python train.py --noise_aug=0.002 --output_stride=4 --norm="batchnorm" --channel_attention="se" --lr=0.0018 --beta2=0.99 --warmup_steps=210
Rows from block 10 of a small audio frame classifier, named by matrix and row number. Each number is 500 + 50 x the weight over its row's rms, rounded and kept within 0 to 999. All counts start at 0. Numbers have three digits each. After the name is the row's rms in percent of the matrix's.
After each channel's rows are labels from the 100 clips, of 14848, where the channel reaches its highest value: "responds to" is what is common among them; "peak on" is the class under the peak. Only what is clearly more common there than usual is listed. The data: synthesized solo parts of chorales (CocoChorales). In brackets: how many of the 100.
# conv: width-5 conv, dilation 3 (model.blocks.10.conv.weight, 384x384x5, each kernel summed), inputs 128-255

conv.193 108:416467457500487549538553505495455470416500394617480562534535556522551567465555486486557421488502477383403448510438469437400483559521510509508465490488526494515535524525556525489492582543489507514479466564572596454550446496499446485531543602534474479525491499516528500478545577579483549516524469489490563536564458568505550528453520418520570529440420442434568504481489507561487513449546
responds to: note G#3 (65); note A#3 (55); instrument: tuba (40); note F3 (33)
peak on: G#3 (46)

conv.214 097:496490535574488581549577560535405510475612554515446572377488596569549547559529482424485411498483474538491444473469507506395482477523431456500415509469545513474461508589478442578500588480332473512562551353493556563522503439484405563451527528549498583479507446481552426484485604557499480479472549528466555542519449559463594502475582427510571547481519579448524449508481540463522509523532
responds to: note E4 (45); note A#3 (45); tuba (35); note C4 (34)
peak on: E4 (43); A#3 (37)

conv.204 096:405470500460536542463499580569495510520574530558409501448482515534520491500524571482514521563521423518464360584482504438384492497538527562534485474565464527512467511478508502529513526413474485493537506461566481547545479509561543450518558485507525505486553490523477426508599508546499466513514534468567493555605497525570528518463561477493540500437566509467478567501470486452441402482460
responds to: note F4 (92); note D#4 (50); note E4 (30); viola (25)
peak on: F4 (80)

conv.129 078:468591540464459533555510433470404466515523484376476471422524465430442578515513484458477383523601527541480437467551487481453571521504561462479554424430573527531416511496548602412403436522527468575471475446542506391622505473483390493472482513464500475458458545488429467492492509560405440508533510561513422515514473439526449463523472477502528442543476488353544429448473368553506503526483
responds to: note A#3 (66); note C4 (42); tuba (36); note G#3 (26)
peak on: A#3 (55)

conv.367 110:448489474415450442495485516442528433395513444551505440560493493491439506468486481477482591474442436438461473490416440404495459507458395390482468515491460480472487494482480426440558455501447417487517497425452423483468522449513493434429459445510468407510473454499421511491428420489423484444490415430449465464424436485469492496523475538474400472453483425519482480494477512441444474471537
responds to: note G3 (39); cello (39); note G#3 (27); note A3 (25)
peak on: G3 (30)

conv.54 120:493459504565506548455529536510405518375535568551469472529581558447491480426523392532552546491503530489529452539469531470492497529531451499474491593459474472470479516505414559389471653572402518463496526515431540434520478537566568431514448580577494422477518522480452531545520554569492487520480550418486534604450366549366553614529388414510566483428560450505566511374512490560513407400502
responds to: note A3 (70); note A#3 (43); tuba (41); note D3 (29)
peak on: G#3 (30); A3 (28)

conv.306 098:520531462521452449490456460394431546505465567529527440446536490530400434515408638583469570562545474492457534568497472496525492515453488472491375489478499516528468464486546530496509465528546519388562523488412495556515579545505536522446490513413523462494442530505488476582594561443505469370466422358503511607488404487490501503612451459534550482493579494468502534468479475554463413414450
responds to: note A4 (86); note B4 (31)
peak on: A4 (81)

conv.371 118:330506491458434540376457431457487528501457492451497438481515505464470413407543505511510497555458511555493544483411487500486481474456408532528422526437412475436397532447434340444482497482453420515529444513468479468466492501550591554514492448515451435496563524537415397491502438478528566486396469505476419530524422542428497500444457414517463492381533487510532487377490470460378465411568
responds to: note D4 (99); note C#4 (76); note B3 (41); note A3 (28)
peak on: D4 (98)

conv.89 057:557500479460547473445476342626485506490459516424584537466432514455455354514520477472538488506457502462386508524565476566537482442484596495516466502500630473613422423418644524500434487447546471419527398532492495488549571453490521534539490520514406511461546407535520619473475626477563545426503501475398509523494508436488509553455494480559522494574533627385556516488596517480590505510481
responds to: note C#4 (76); note B3 (57); cello (43); note A3 (26)
peak on: C#4 (76)

conv.88 109:487520498542538556472501479327433549484484451550512444496527473511461523412523551517584550557528507417370483534406502456480426570482484499531510526483558511502431493416507486409455494508472476528511523473534486529502583447488542474461508533480506409433523562471470487541489453506486527465510535460441519554491460481487503535513470496475463545469583411485511362419555472546432493417616
responds to: note D4 (41); bassoon (33); note A#3 (33); note A3 (32)
peak on: D4 (35)

conv.179 106:509533572530536525479693500453499484463536521519485516473467514514475527694452535466499510544517545582582523522707475503528527597513431521506488425535538708466428582478519614478473417419444507536522471489495509470527482475511429470446481545426587419500496487460420522460497506485453496582533513532491524493476558461527451518585510531525524521668523394527543484484476544506485629576511
responds to: note B4 (100); note A4 (52); note D5 (30); note C5 (28)
peak on: B4 (98)

conv.205 103:443455608524483523460584494532546423518530613499466460554492483409505511540473463390492475515480530546637457523531485467491567565496465585495425439468479598470388565439477581445464583407488570506470472501480509428520509464520384408577447570496548441477561478445443621419528493513496537586498463602531563404441485489418580537555454554536531505523481544489558496463500495485426545607532
responds to: note B4 (62); note C#5 (34)
peak on: B4 (63)

conv.15 087:550476526507438437537490521518515497461493410580491536511523469508554501511498426430467442469591563470403519534532490523510459575440486507461513497603529530435487514467514579503482397505472413532500521490535391373520575498515435430465492532430519453544469545533470599474475559468458479570574425534489551404566468513487410501487475556404515484595438434403450488498523388498490573469499
responds to: note F4 (46); note D#4 (31); note G4 (28); note G#3 (25)
peak on: F4 (43)

conv.263 070:500408413391495483529487472507504525456537465547509526555535553439423443507455582558455554487459497445410454515510581411526417536406539468455410507422519526635544492501536569537601431519618564462534513561505577536572618544540567524514511512495451528473502498577547575498630548433565552362513411406476431511529472514474507510520500526492478445526540497491520504532524483523505400510498
responds to: note A4 (57); note A3 (33); note B4 (29); note G3 (27)
peak on: A4 (56); A3 (32)

conv.275 111:526522522535533520595394481502478408436574480528508496556507520562376452348531350529512462467412501539516483466492596499535474449471430444540540566429409489459617476560417478484571513612484431487486577512386397455526492556580484515469489451454322529533513497505596456514500489495571526462542407453490403378442485536388497494391479480485439572395527459520511462524424559440544475437510
responds to: note E4 (75); note D4 (71); note F4 (36); note C4 (35)
peak on: E4 (70)

conv.278 090:470509605496516559489508478517425447370612540586450445420543518492442537500492454456520461524494433472516453423468566507484485458510419437453447504480402445450528535502418463452521503443339411510531535472417486395481467491463450501414507478517457497497468544507446507387477431512524488455427456481446401478433384528446484539526441512538439515446528418474544457429441500439511475465423
responds to: note A3 (56); note B3 (47); note E3 (42); tuba (39)
peak on: B3 (48); E3 (37)

conv.62 101:553489470502537458442529462530484507543504447542464458448477510527505477536513614518473559565585474460364541547463457452488498545512596496494515423610535482541425516474526509517462392439518494498519497482539535538561453496538551428408464480442507398505502496454470516549566427500458512524481568469525422559586538440553368480537578496508501484527515483454546534483475466530426545409539
responds to: note F4 (96); note G4 (28); note G#4 (27)
peak on: silence (68); F4 (28)

conv.309 090:470471524498507558489541505488427576521507519544482503441523547502513546500453513452444482478424490521584447571452430511361494542538441598400512490361529496535536550577484409509491499473462592491521513534495542519489576481483472484513510517481595524459375531399508503520518499465504503514414552547553534558407536417482512519520498431496523474474395547396603444510544421488479550505585
responds to: note A#3 (43); cello (32); note G#3 (29); note D#3 (25)
peak on: A#3 (33)

conv.372 103:600468441567518524526465490574512478404467524536548494497419529605436437512538559515424567583478506480447556519564547478539456470480501352445538503528421459457548453535477446495498441571474373460539507463434532476520533557532467480387495506457514482512464350439573529537534483460535434502522473417553459521525565462471463493525449511429565563483541398558493555536409542442550592437452
responds to: note F5 (61); note G5 (55); note D#5 (46); flute (39)
peak on: G5 (47); D#5 (32)

conv.171 104:557493447520498655478583419451501390536516459469541403545532451455393458452515481496595550582444530472472454460508494450637500463542531461586483382508529529488515449516419533378448488502550522525489515470551561432439463482479460444524414592468558421423548543492454537503513468569464473475498441499477525508509483471395519475541390519447437528503499472459514474452490546581534432512462
responds to: note G3 (95); note G#3 (62); note D#3 (36); instrument: tuba (35)
peak on: G3 (94)

conv.279 089:542498509466509463532487527425498471532517445474548425567528549520465519461515415526391400459504519596479529473552478520490522538499533501450408492463549472425533552555549516540485418541467421478530548535494436484535552536596541537464428413450447484443463550532505540521440533440615545513501484524535365525504533591448434471455494483508461522550423571400590416514429452459421497483504
responds to: note B4 (38); note C#5 (29); note G5 (28); note D#5 (25)
peak on: B4 (27)

conv.322 098:531506503511495550532580477451374470425567525552434574438445520510562479575518453515516423478472519503497511531496499561385451479531425487496484471544455510474503454597435515618506548478408461509500520450470465522465504433534390505458442578530500589503507491505552527545475570532488483518478508512476615475480496562449556537574540346542533471479443484470465420493449536455540559509530
responds to: note D#4 (57); note D#3 (31); note F4 (29); tuba (28)
peak on: D#4 (55); D#3 (30)

conv.312 123:602548508525552520456519519470475506569555421550456428479448502509383524538420485478442498471511530522499515459533499519496532512525503469505578413569562504500548501621519477589523334450407514448474497459558478568528474472491509470384369505337502558531426448483550566504497441420401482502449542492486461519491596428510364476445591494506438460589438511436504456559510530485565529522508
responds to: note F5 (54); note D#5 (54); note A#4 (45); flute (30)
peak on: F5 (44); A#4 (43)

conv.224 125:518498529451498425508559467448507558480479570540519462471512549533466557619488600562419587527579566528495613574589476544539480560446498474459400451581581556519456532462565567515492351514543510494548522465481580517536565574544511522409437505382551445589419515511466474586524537474428508513537520482506480568568523488491385507622469533492529452620550472512488511529505470549478540490436
responds to: note A4 (77); note G4 (67); note A#4 (36); note F4 (31)
peak on: G4 (37); G#4 (28)

conv.60 104:559463470484494599450530510470421501510519541524499350467468418425364390508496419516570519600466570488525475505544522531533489491516486509543529508559441508479484512526440511495493455466459546524495528478450442473439509463485570432484383542388549497428560525497462509515470383464412442504473473388462579425449468501401493487549434438476412450529541412472457486393544490493580410456437
responds to: note G3 (90); bassoon (35); instrument: tuba (33); note G#3 (32)
peak on: G3 (76)

conv.143 124:477516473518538570486565495479456397425470478528519527536558548497540513501545517547579493519480496417483488498457495503542534495532452426489474510498482435509571476555442510472503623517483520514496529538438598447493512482491434522512511566612465502454512544529493558496479519600502539526516518489405548574406408518462605549568441527502528511448466528474590401465457492531503498513510
responds to: note G#3 (100); note A#3 (98); note C4 (53); bassoon (48)
peak on: A#3 (95)

conv.295 082:442421384455455565518491463441447421502523454460544560445437532476476444463464537529429411457432455468442443444494425447523451505533543550515470378407492450547439389476498465466447480468531499427515513542476513528420510475502460476495499476446471461490478469482464498481446551498534417479468518426401492545429469441507499392442534485507460508469424494447519441496505530475467530449496
responds to: note D#3 (72); note F3 (49); note A#3 (48); cello (36)
peak on: D#3 (69); A#3 (30)

conv.379 075:447380464366440556488549577551454446453433453558543484477488561421448469483568486503513575604447564522505434497551500441540491582478572419510446405532454523548536538436559457442461455473462468570573489506472513417509580525521533474485461470465489422506541502426440485531595443505473485520452439457524380547556476426413441499523467452477480425541523451483523577451487453515497495409468
responds to: note D4 (88); note C4 (35)
peak on: D4 (80)

conv.166 091:406502548472560520411613486452544459408551534563465537551463549453521490532552470487470483534449540546601518515561556471486484581529501596494470440499424594507478524439447497478561519440487560511555535576497563439514509477548481442462489539456525434542500512449390494409538501505544538622377478528545494475541489512520436535540514472593498549516538402538592504485434551463422612507549
responds to: note B4 (53); note A4 (42)
peak on: B4 (45)

conv.188 091:495504484551496491485495521505474533465515374501533495434562491581451493560535564507483464469461485514431540479496511536498406525420473487427486601493527516548448529498527465516478439518461446458525504486466491514431557533515489587428582468429412491453399473463520427479559503512473571483452527464512473550353542451532441556444485588540425540533524400537547297521563482470543547509520
responds to: note C#4 (81); note G#3 (48); instrument: cello (38); note C#3 (28)
peak on: C#4 (79)

conv.187 103:448545564467518505523550462505449481485499445459450496387492518558490539600485539441478427526497495568569453478613448490375500586502530504530471475529523613560509607477563512551490389380515508523472464474536492481515515442490369511426594508403542492462482487430464451422573439515414542569519470488571503416458527425594435525468522519524469509593477387428565377473535518491492540555513
responds to: note C#4 (73); note B4 (28)
peak on: C#4 (70); B4 (28)

conv.167 087:454400475360486466432440491480450489468594525614515534408466490392520452502506474536491516459480445416440517464468486522445450511544527456463440451516477432565507450483480436505541423379437525481503536537496450460447560394479516482421500506466509440494511502506413489518485460454459494504401470454477540496443419547490425524553466430496463461438465514448484453385546536500458486405523
responds to: note C#4 (32)
peak on: silence (84)

conv.64 111:462529519475420500554480504522459465543483488440542594467406451548572552413511518513486385530415517505481400510358532491499525503444502458553493478377471468526515501514488456603502556464482510555525541474480449574538543412433476593532481424565463605440586455493589519538472632486528497478514431570456561467507411531439607395433580496543590515407467616435450456523558554394542492581510
responds to: note D#4 (91); note C#4 (56); note F4 (41); note C4 (33)
peak on: D#4 (90)

conv.222 069:521411452459451516464461556561478506512543405659519504477511419499465468539514462472519464468458439507475389480513405476435416575504461509527461503508528519521491488462514455489423430402497452469528494513476418424505596477460450491432572509426454506493447449519413400462435473504449493497510497480593476439438510510529440524349448519499447463501428474452526408473607537528555455482527
responds to: note C#4 (49); note C#5 (30)
peak on: C#4 (40)

conv.257 099:523518463432502441386515498560493546453512556508469527438515520461574439569444479642595530386523494448487551554444467601477437516468486531427518575585465468527562494509459500577513551510494570378465465494545530438469504484506556495526551597530521535558461560533455430613527458571485500486431506395531622547547403518524521638608415453589460476473480504511490481426442468544540469466429
responds to: note G#4 (100); note F#4 (76); clarinet (36)
peak on: G#4 (97)

conv.237 087:545528525425469506527462412504472416495550520525440505536445558523423488429549504537479499511497520517551394443425558525565543491443579543535533481466510505639606488501544463489532540502604591495515507567449616493551508511493495494437505411463398562534485492446516492477543493520518399482459428446438381524486453472397470454423557487595475590452561496564510467518462590566561418447480
responds to: note F5 (88); note G5 (72); flute (40); trumpet (33)
peak on: F5 (84)

conv.241 102:534526515500539432476515545439517575545501492529543452517558491530438552533454514525469506432518510533428652476524418562497500545456429515464424473537580531457450497496506476515565394539449505446486452509518482474569492567489479544457407554368494455537488545532566468547514452425500578453473524505461493476551542544416425502504459479494493432557446509449517443468487451549465529453547
responds to: note G#4 (81); note A#4 (62); note F#4 (37); note C#5 (33)
peak on: G#4 (70)

conv.334 095:362424449434501525401478478440424528468569548601496455447515565498484436522511533555472489432477462532551424540481494475424398562548494619448443498462475517535460523503479372411512560497481577450529559489495524510464569472547520476492493486477555405458451513458340301534568447485509463488360509389540506580515496540468494530493486421487422521474515435479519470443511462498451424383521
responds to: note E4 (29); note F4 (28); tuba (27); note A3 (25)
peak on: E4 (25)

conv.206 098:485445519417546542491454448502589431478543511547447505566451496463516442457481462530452534450528448476512454532519455453500507555555538515563484402547507481556492444459474504437474472422574569492485498535562545354448506496537448401515440481482538484521527544514464528457522528484453481552567380493492486444546421438498520466455467559489506473490435520535488514533494505510452481540501
responds to: note F4 (42); note E3 (37); note F#3 (34); tuba (27)
peak on: F4 (42); E3 (40)

conv.210 087:466500435404533582403503333360508487528488430465451462487495489503442420501436529558520513542474489419435485516502481499513512379523509528509478501464499380475502447562445380519449408431515514471507471498533521528494497452539540512554495455480510501433477468502459459536453471502361490394466445454440530534478460446533502436533427513531427498432463501432518403490430459483430391494475
responds to: note D#3 (46); note A#3 (43); note A5 (35); note G5 (29)
peak on: A#3 (32); A5 (26)

conv.81 128:540521499499466486512350489471472485556502436484541432507477521524338444400479459541363451430481504534499523449441511496539484464427507543521503488449544501542515484523487486515504395606579490372523507518466504497499532493542527558461394435369372544488424493497520485544488500363579494449499448460482377535432520462370420406384450446509400558437419509522525445556497533493524501386492
responds to: note G5 (97); note A5 (53); note F5 (53); flute (38)
peak on: G5 (97)

conv.158 099:521526514521467450498513492420496565478509585538506565453397508615492490519419638489411526593499532520489521547528423480423493450503492487454432406496523509518480447501597508534497446458513512494555526503503508614524561508505497469395500538462570537566465408544504484511497608413474458476457460521516542545548540524567508451543522443528643503544534523437542606519496519513479539499535
responds to: note A4 (100); note G4 (75); note B4 (32); note F4 (30)
peak on: A4 (100)

conv.42 099:581476525452506523479525525392499468566546450486513470517435504465470473567392485527428583507482525526458478498559536528456398537513488492429548427531507551482566468535466493533475287458484444471495551461528465527482570518455470329459428476375572521486363491486490522540506431447493429492509510533585486479492605410508355475596487474459474457586492530501464455568482454461570538499497
responds to: note G#4 (76); note A#4 (70); note F#4 (26)
peak on: A#4 (41); silence (41)

conv.336 123:415470468469544509504447410455511410444478472494468446589556479463467493369521508497596517506475445431514399396363560412494483471538506448533453534435474507546500454446453496416554555509551509498455500484516532489443495429504483484474514508550448458329524527457456502483496410521511552465534456505461460490425419530445526532480491574496456506344532458526513446458464545543479407521542
responds to: note C#4 (95); note G#3 (56); bassoon (31)
peak on: C#4 (94)

conv.56 066:565538512461514507550521350551480424404469551536491480479551494490491398587506465517542542483529453576503554591544518565538458471511479409581446446631506567488551394467462538535596511480526413448509530470526447398489578508472479485477425552437474478544563518547463486485437501486464528496566379414494512427537420537393490529569475495470480574520567427542454490460484620499474451464420
responds to: note A3 (64); note E3 (52); note G3 (52); tuba (51)
peak on: E3 (48); G3 (46)

conv.243 067:434465551373485477499507506481479473518509493512532508479502543481503552518459505513505527394478482529479584507446408510537437478480472534460442451532507517516483516505448506546548471570503582447468411502507558482521548492540451494436436556456493509508460487548461457523568472502511482472459451476471584479515478441457496548565470454472491466442457521514556525479503476478425508437392
responds to: note G3 (41); note G#4 (37); note F#4 (32)
peak on: G#4 (39); G3 (36)

conv.61 116:567520535482461501443469525579497509546507545510511460480436490497443488450440470496447504514390518536571426482445504538561560445474440488461535436422484427498553491550469435483540512446463518477533510469435485534514507535516516540528448424507480580543471438480520538507505538455487488428435464522512440521411470389428520400454477512524507455438465625456484534559479485431607438531429
responds to: note F5 (93); note G5 (55); note D#5 (50); flute (36)
peak on: F5 (93)

conv.115 104:570527543475527537502400503565460523477575491523413554460469513511472448503467413537515469516520463495468437524523525590461449419533487417526592556530489471488645474562454528473566464516483401472450536543503431269469465517510517471535547495480424525618506503544477515446507553493424496446511419446473485479490368509578492544468332405486533446396504473460473519460481532525620405402447
responds to: note F5 (76); note D#5 (53); flute (46); note G5 (33)
peak on: F5 (77)

conv.329 101:425479586444459522471562470452503480560510504456449432489469484449464534590453551513506499528494558593589397495569506420424475536480561622461404409456476622584464566474550517534457444384554529529491484479538576497469502435514482451527425488490583534428451439458405456490544468514464507534397477623585468515505578392463470510561478485541504492556522548479530499464469428512526505600513
responds to: note B4 (48); note F#5 (32); note C#5 (28); note A4 (27)
peak on: B4 (45); F#5 (28)

conv.180 110:483471591603531454483586458510453504438482584478459482508538490414484565535481456524539555528509514526582435529556509438462601542502483517380492558435442532552443561449505567465483534475512542596485520517496517527496526447508579457489485535540544506438439522449482565550532443533481517532458518611535511546442505438504488597590510482536540380552545501445544526468507368525480516602518
responds to: note A3 (72); note B3 (60); tuba (30); note G3 (28)
peak on: A3 (40); B3 (31)

conv.280 110:481489552500527486428552521408474525462514557537439500445443504541460526586448607479407513615514521576531505548608445459477538550516430525454415429526492565493437538507589523507492384366425539494570523521483508554505516507533558469422495525340576451556486459503438481477533565446466521550396413504510481572549490537541406472561534488516591485595570462442525548461499499483448563544484
responds to: note A4 (90); note G4 (71); note E4 (38); note B4 (38)
peak on: A4 (82)

conv.293 077:465486428480501476530386497323541459486510481538472565520460497476493430447496504620499559523497476490472496503546533479559497518440517493497526537441401457555557492526475446465544438528572505528447598543410437489450557537503556480459458401441481502523486545545547493549548513469510462500475374495519468497472442542467424484519408454490427477484570453535495417515518490441537433490531
responds to: note A3 (99); note G3 (74); tuba (44); bassoon (31)
peak on: A3 (99)

conv.31 100:450487479449531495538443470460565441535516427469437543543441430508552479437474506451504458477438416402468404414369495445474444496479494506544497489433520518508511484503517448546561493459540500492423482431571448555462488401491398511533527445540517533399522462460543471475508531461479532507535440524471513332536524491502565418379533523448503484412438537512411460557521535456450465555551
responds to: note D#4 (84); note E4 (27)
peak on: D#4 (80)

conv.139 098:502531488557401481525448526416468552504481510500526587456449460562532470372448583523445506588496498463419439542415484420547484454424486468529488475381490487494497479495548527508474498526528496446511527496475433584490566481471502531545532490511493493483527484473556521544518668405526390414520434432471549543503463504531557370498498501513657499433534537438468574509518512487477458456488
responds to: note A4 (55); note G4 (29)
peak on: A4 (54)

conv.128 083:471406520450470577553558505563521439472607460425549498481469540501416506535544589508524492535444569533498434453544532428506536532564562354571391397445548518590464538479570480524496484465551402516540569401548567495530546461592444481521489492429407491495581424528496554519601519537437470519523474477466461515457457501414522457454482487526525514556520496523477577546516590523582496499480
responds to: note D#3 (93); note F3 (47); note G#3 (42); instrument: tuba (35)
peak on: D#3 (94)

conv.35 087:463519482476434437466327485650528454583520455530469451531531436472484431405428530439459454522511448452478378416488420444525511430508571487538505474529509453564469450439468546515479487482539426430453488495485402479475478421476488562562502445500442496491552532461419529445482507488477473499544470483568427491507417526472504503369454522456510426427472569483494582491487508500507276488473
responds to: note E3 (63); note F#3 (35); note G#3 (29); instrument: tuba (28)
peak on: E3 (57)

conv.197 104:448497508474472578496536474560502361460555455560464432511510535447456462435562393468569459543468520524513427383580512374498555521601513443623423413503461570498464467421464500475475545481471404525498484431512508430523449455497507465523407512472441440481618544497485526471481438513538442548533447449483451449521429542329504502426518432525465550511520453555492548477471601477450470453515
responds to: note E3 (84); note F#3 (43); tuba (38); note B2 (28)
peak on: E3 (80)

conv.136 127:475503532398465559518499468532459495492557517495403431429502439549453504517457588523576506532453488499536401487469528494421482468531456497578486513503482556504485526496489440568575517427473484525462518379518459560466561463517480500495546469497533569348600499490511430531491445506425490372518458494497539447481444525523568486497528501521471527447553493513457503462536575453468337562502
responds to: note D4 (44); note E4 (36); note D3 (31); note D#3 (25)
peak on: D4 (34); D3 (25)

conv.142 086:424505470499539505486479586656466516443452476449573477470608496599487502556513525344484375501518464487506537471546448548435546503513469497477452511521502504486471488440515513504520498438385478464580422511454504398485481586505414580540593488502475430486543505515506458339550482541530617577544500480565453455492523502505515518378541563513492477506441512447529512456563462434432540543509
responds to: note C#4 (98); note C4 (70); note A#3 (51); note G#3 (45)
peak on: C#4 (93)

conv.215 096:457534461443479505523481503427427499482469492500475486429433499496485469513445500485426451486433523481510450491514489543381465487504523540435519459479509488529518456548577390497542453365455583480471541516405497523527485474427488475417526435450539540490367457451477480444468415430465487491382489484478484439453504435513462401457559492573442465517456440455497337501478458411517500537470
responds to: note G5 (88); note F5 (64); trumpet (37); flute (27)
peak on: F5 (52); silence (31)

conv.317 101:379482459399495511486531459480487434498517478496497543413476513381543482489518405424412428443493526498494438474543462443411523505568488534508500329487479522476415453460512479454450457318441473536503519486519459464533448446513537399491470450492501428485492475511414478390463500485534462588469499512479463477532494496498428462491558439517469484547436439492531507507456484382363563485499
responds to: note E3 (40); note F4 (31); note D3 (25)
peak on: E3 (39); F4 (31)

conv.366 078:465469521476482413516466466453483431535489487504550494526509525403511437410503511578462589496510517527566493570452495443505490556465530545517379519479509523582501551511487515485500558507654567422469562513467602463496583524515532487475486451497479438455439459456414506565537447514463518582555514492512438583505487435448484550483445490505401435523510473523547396494479448520491515437536
responds to: note A3 (38); note A#3 (32); note G3 (30); cello (29)
peak on: A3 (26)

conv.28 098:609526462545480482465474474423516533448517520541539499498505492544522442511486484545578562441508513485487625553466548586578420484407509511506542548560486504508567472514435547515482497619555579413477474509487514392453478516458466487436482604454520490521433529521521484558498412515521498477487435426473588440507523529442454543572337503500432583454497369547486399475449522558542531472484
responds to: note G#4 (49); note G3 (47); note F#4 (40); note A3 (30)
peak on: G#4 (46); G3 (45)

conv.96 064:485483484348459445474501509481472471476616449521514450405451491474468436543488472444541519434490531435478412519444427474498429478469401483484439472479485508448440467496439477481493483446436492510496552421527461532427417511510472435450399453424471442435481418524414402520441422491407384440496522432431526499461501512442483476424521469434435441499480432442480477535462434471479479470445
responds to: note G#3 (35); tuba (31); cello (27); note C4 (27)
peak on: silence (61)

conv.154 125:585533494516529506471478509494421543555530512540465449428444477509372515549406570514360562524539466494477508517498485525525489521506491447481546422558560469521527468557500506527531313469463512427525518466508496569517525486477540504410427489304529544543399445474506533554494510390362452464473538473484443580508516427525360455505546462478491415532521504438471492510497523531565524444480
responds to: note F5 (91); note G5 (48); note D#5 (45); note D5 (35)
peak on: F5 (89)

conv.247 124:447507544535531502467500508577426521466472562528503514497566561466522516431509428560471518481480440519549419531440464463447560495505461479461449542377464460509525514490455485439473680547471517506510507538469548432535509521503529545547505516667450506525471534459512511551530518535543535483478501527507468621482426467444605583515435413526560424401487554446539506450491442532461467474543
responds to: note A3 (88); note B3 (41); tuba (36); note G3 (34)
peak on: A3 (87)

conv.130 122:502532526491464412491507480436480540568530543481497475432481531494445511623437602607426541490567565528491608520553419564561506514468502522459420447584514505518451507527532538554487313508518512470551509471481510536502535534564539566426446492316548492518406489553454468605522519469457486492451496510554514569507540505518362496595452495552467498578491539490512517495516470520514530488451
responds to: note G#4 (71); note G4 (45); note F4 (39); note A4 (38)
peak on: G#4 (59); G4 (32)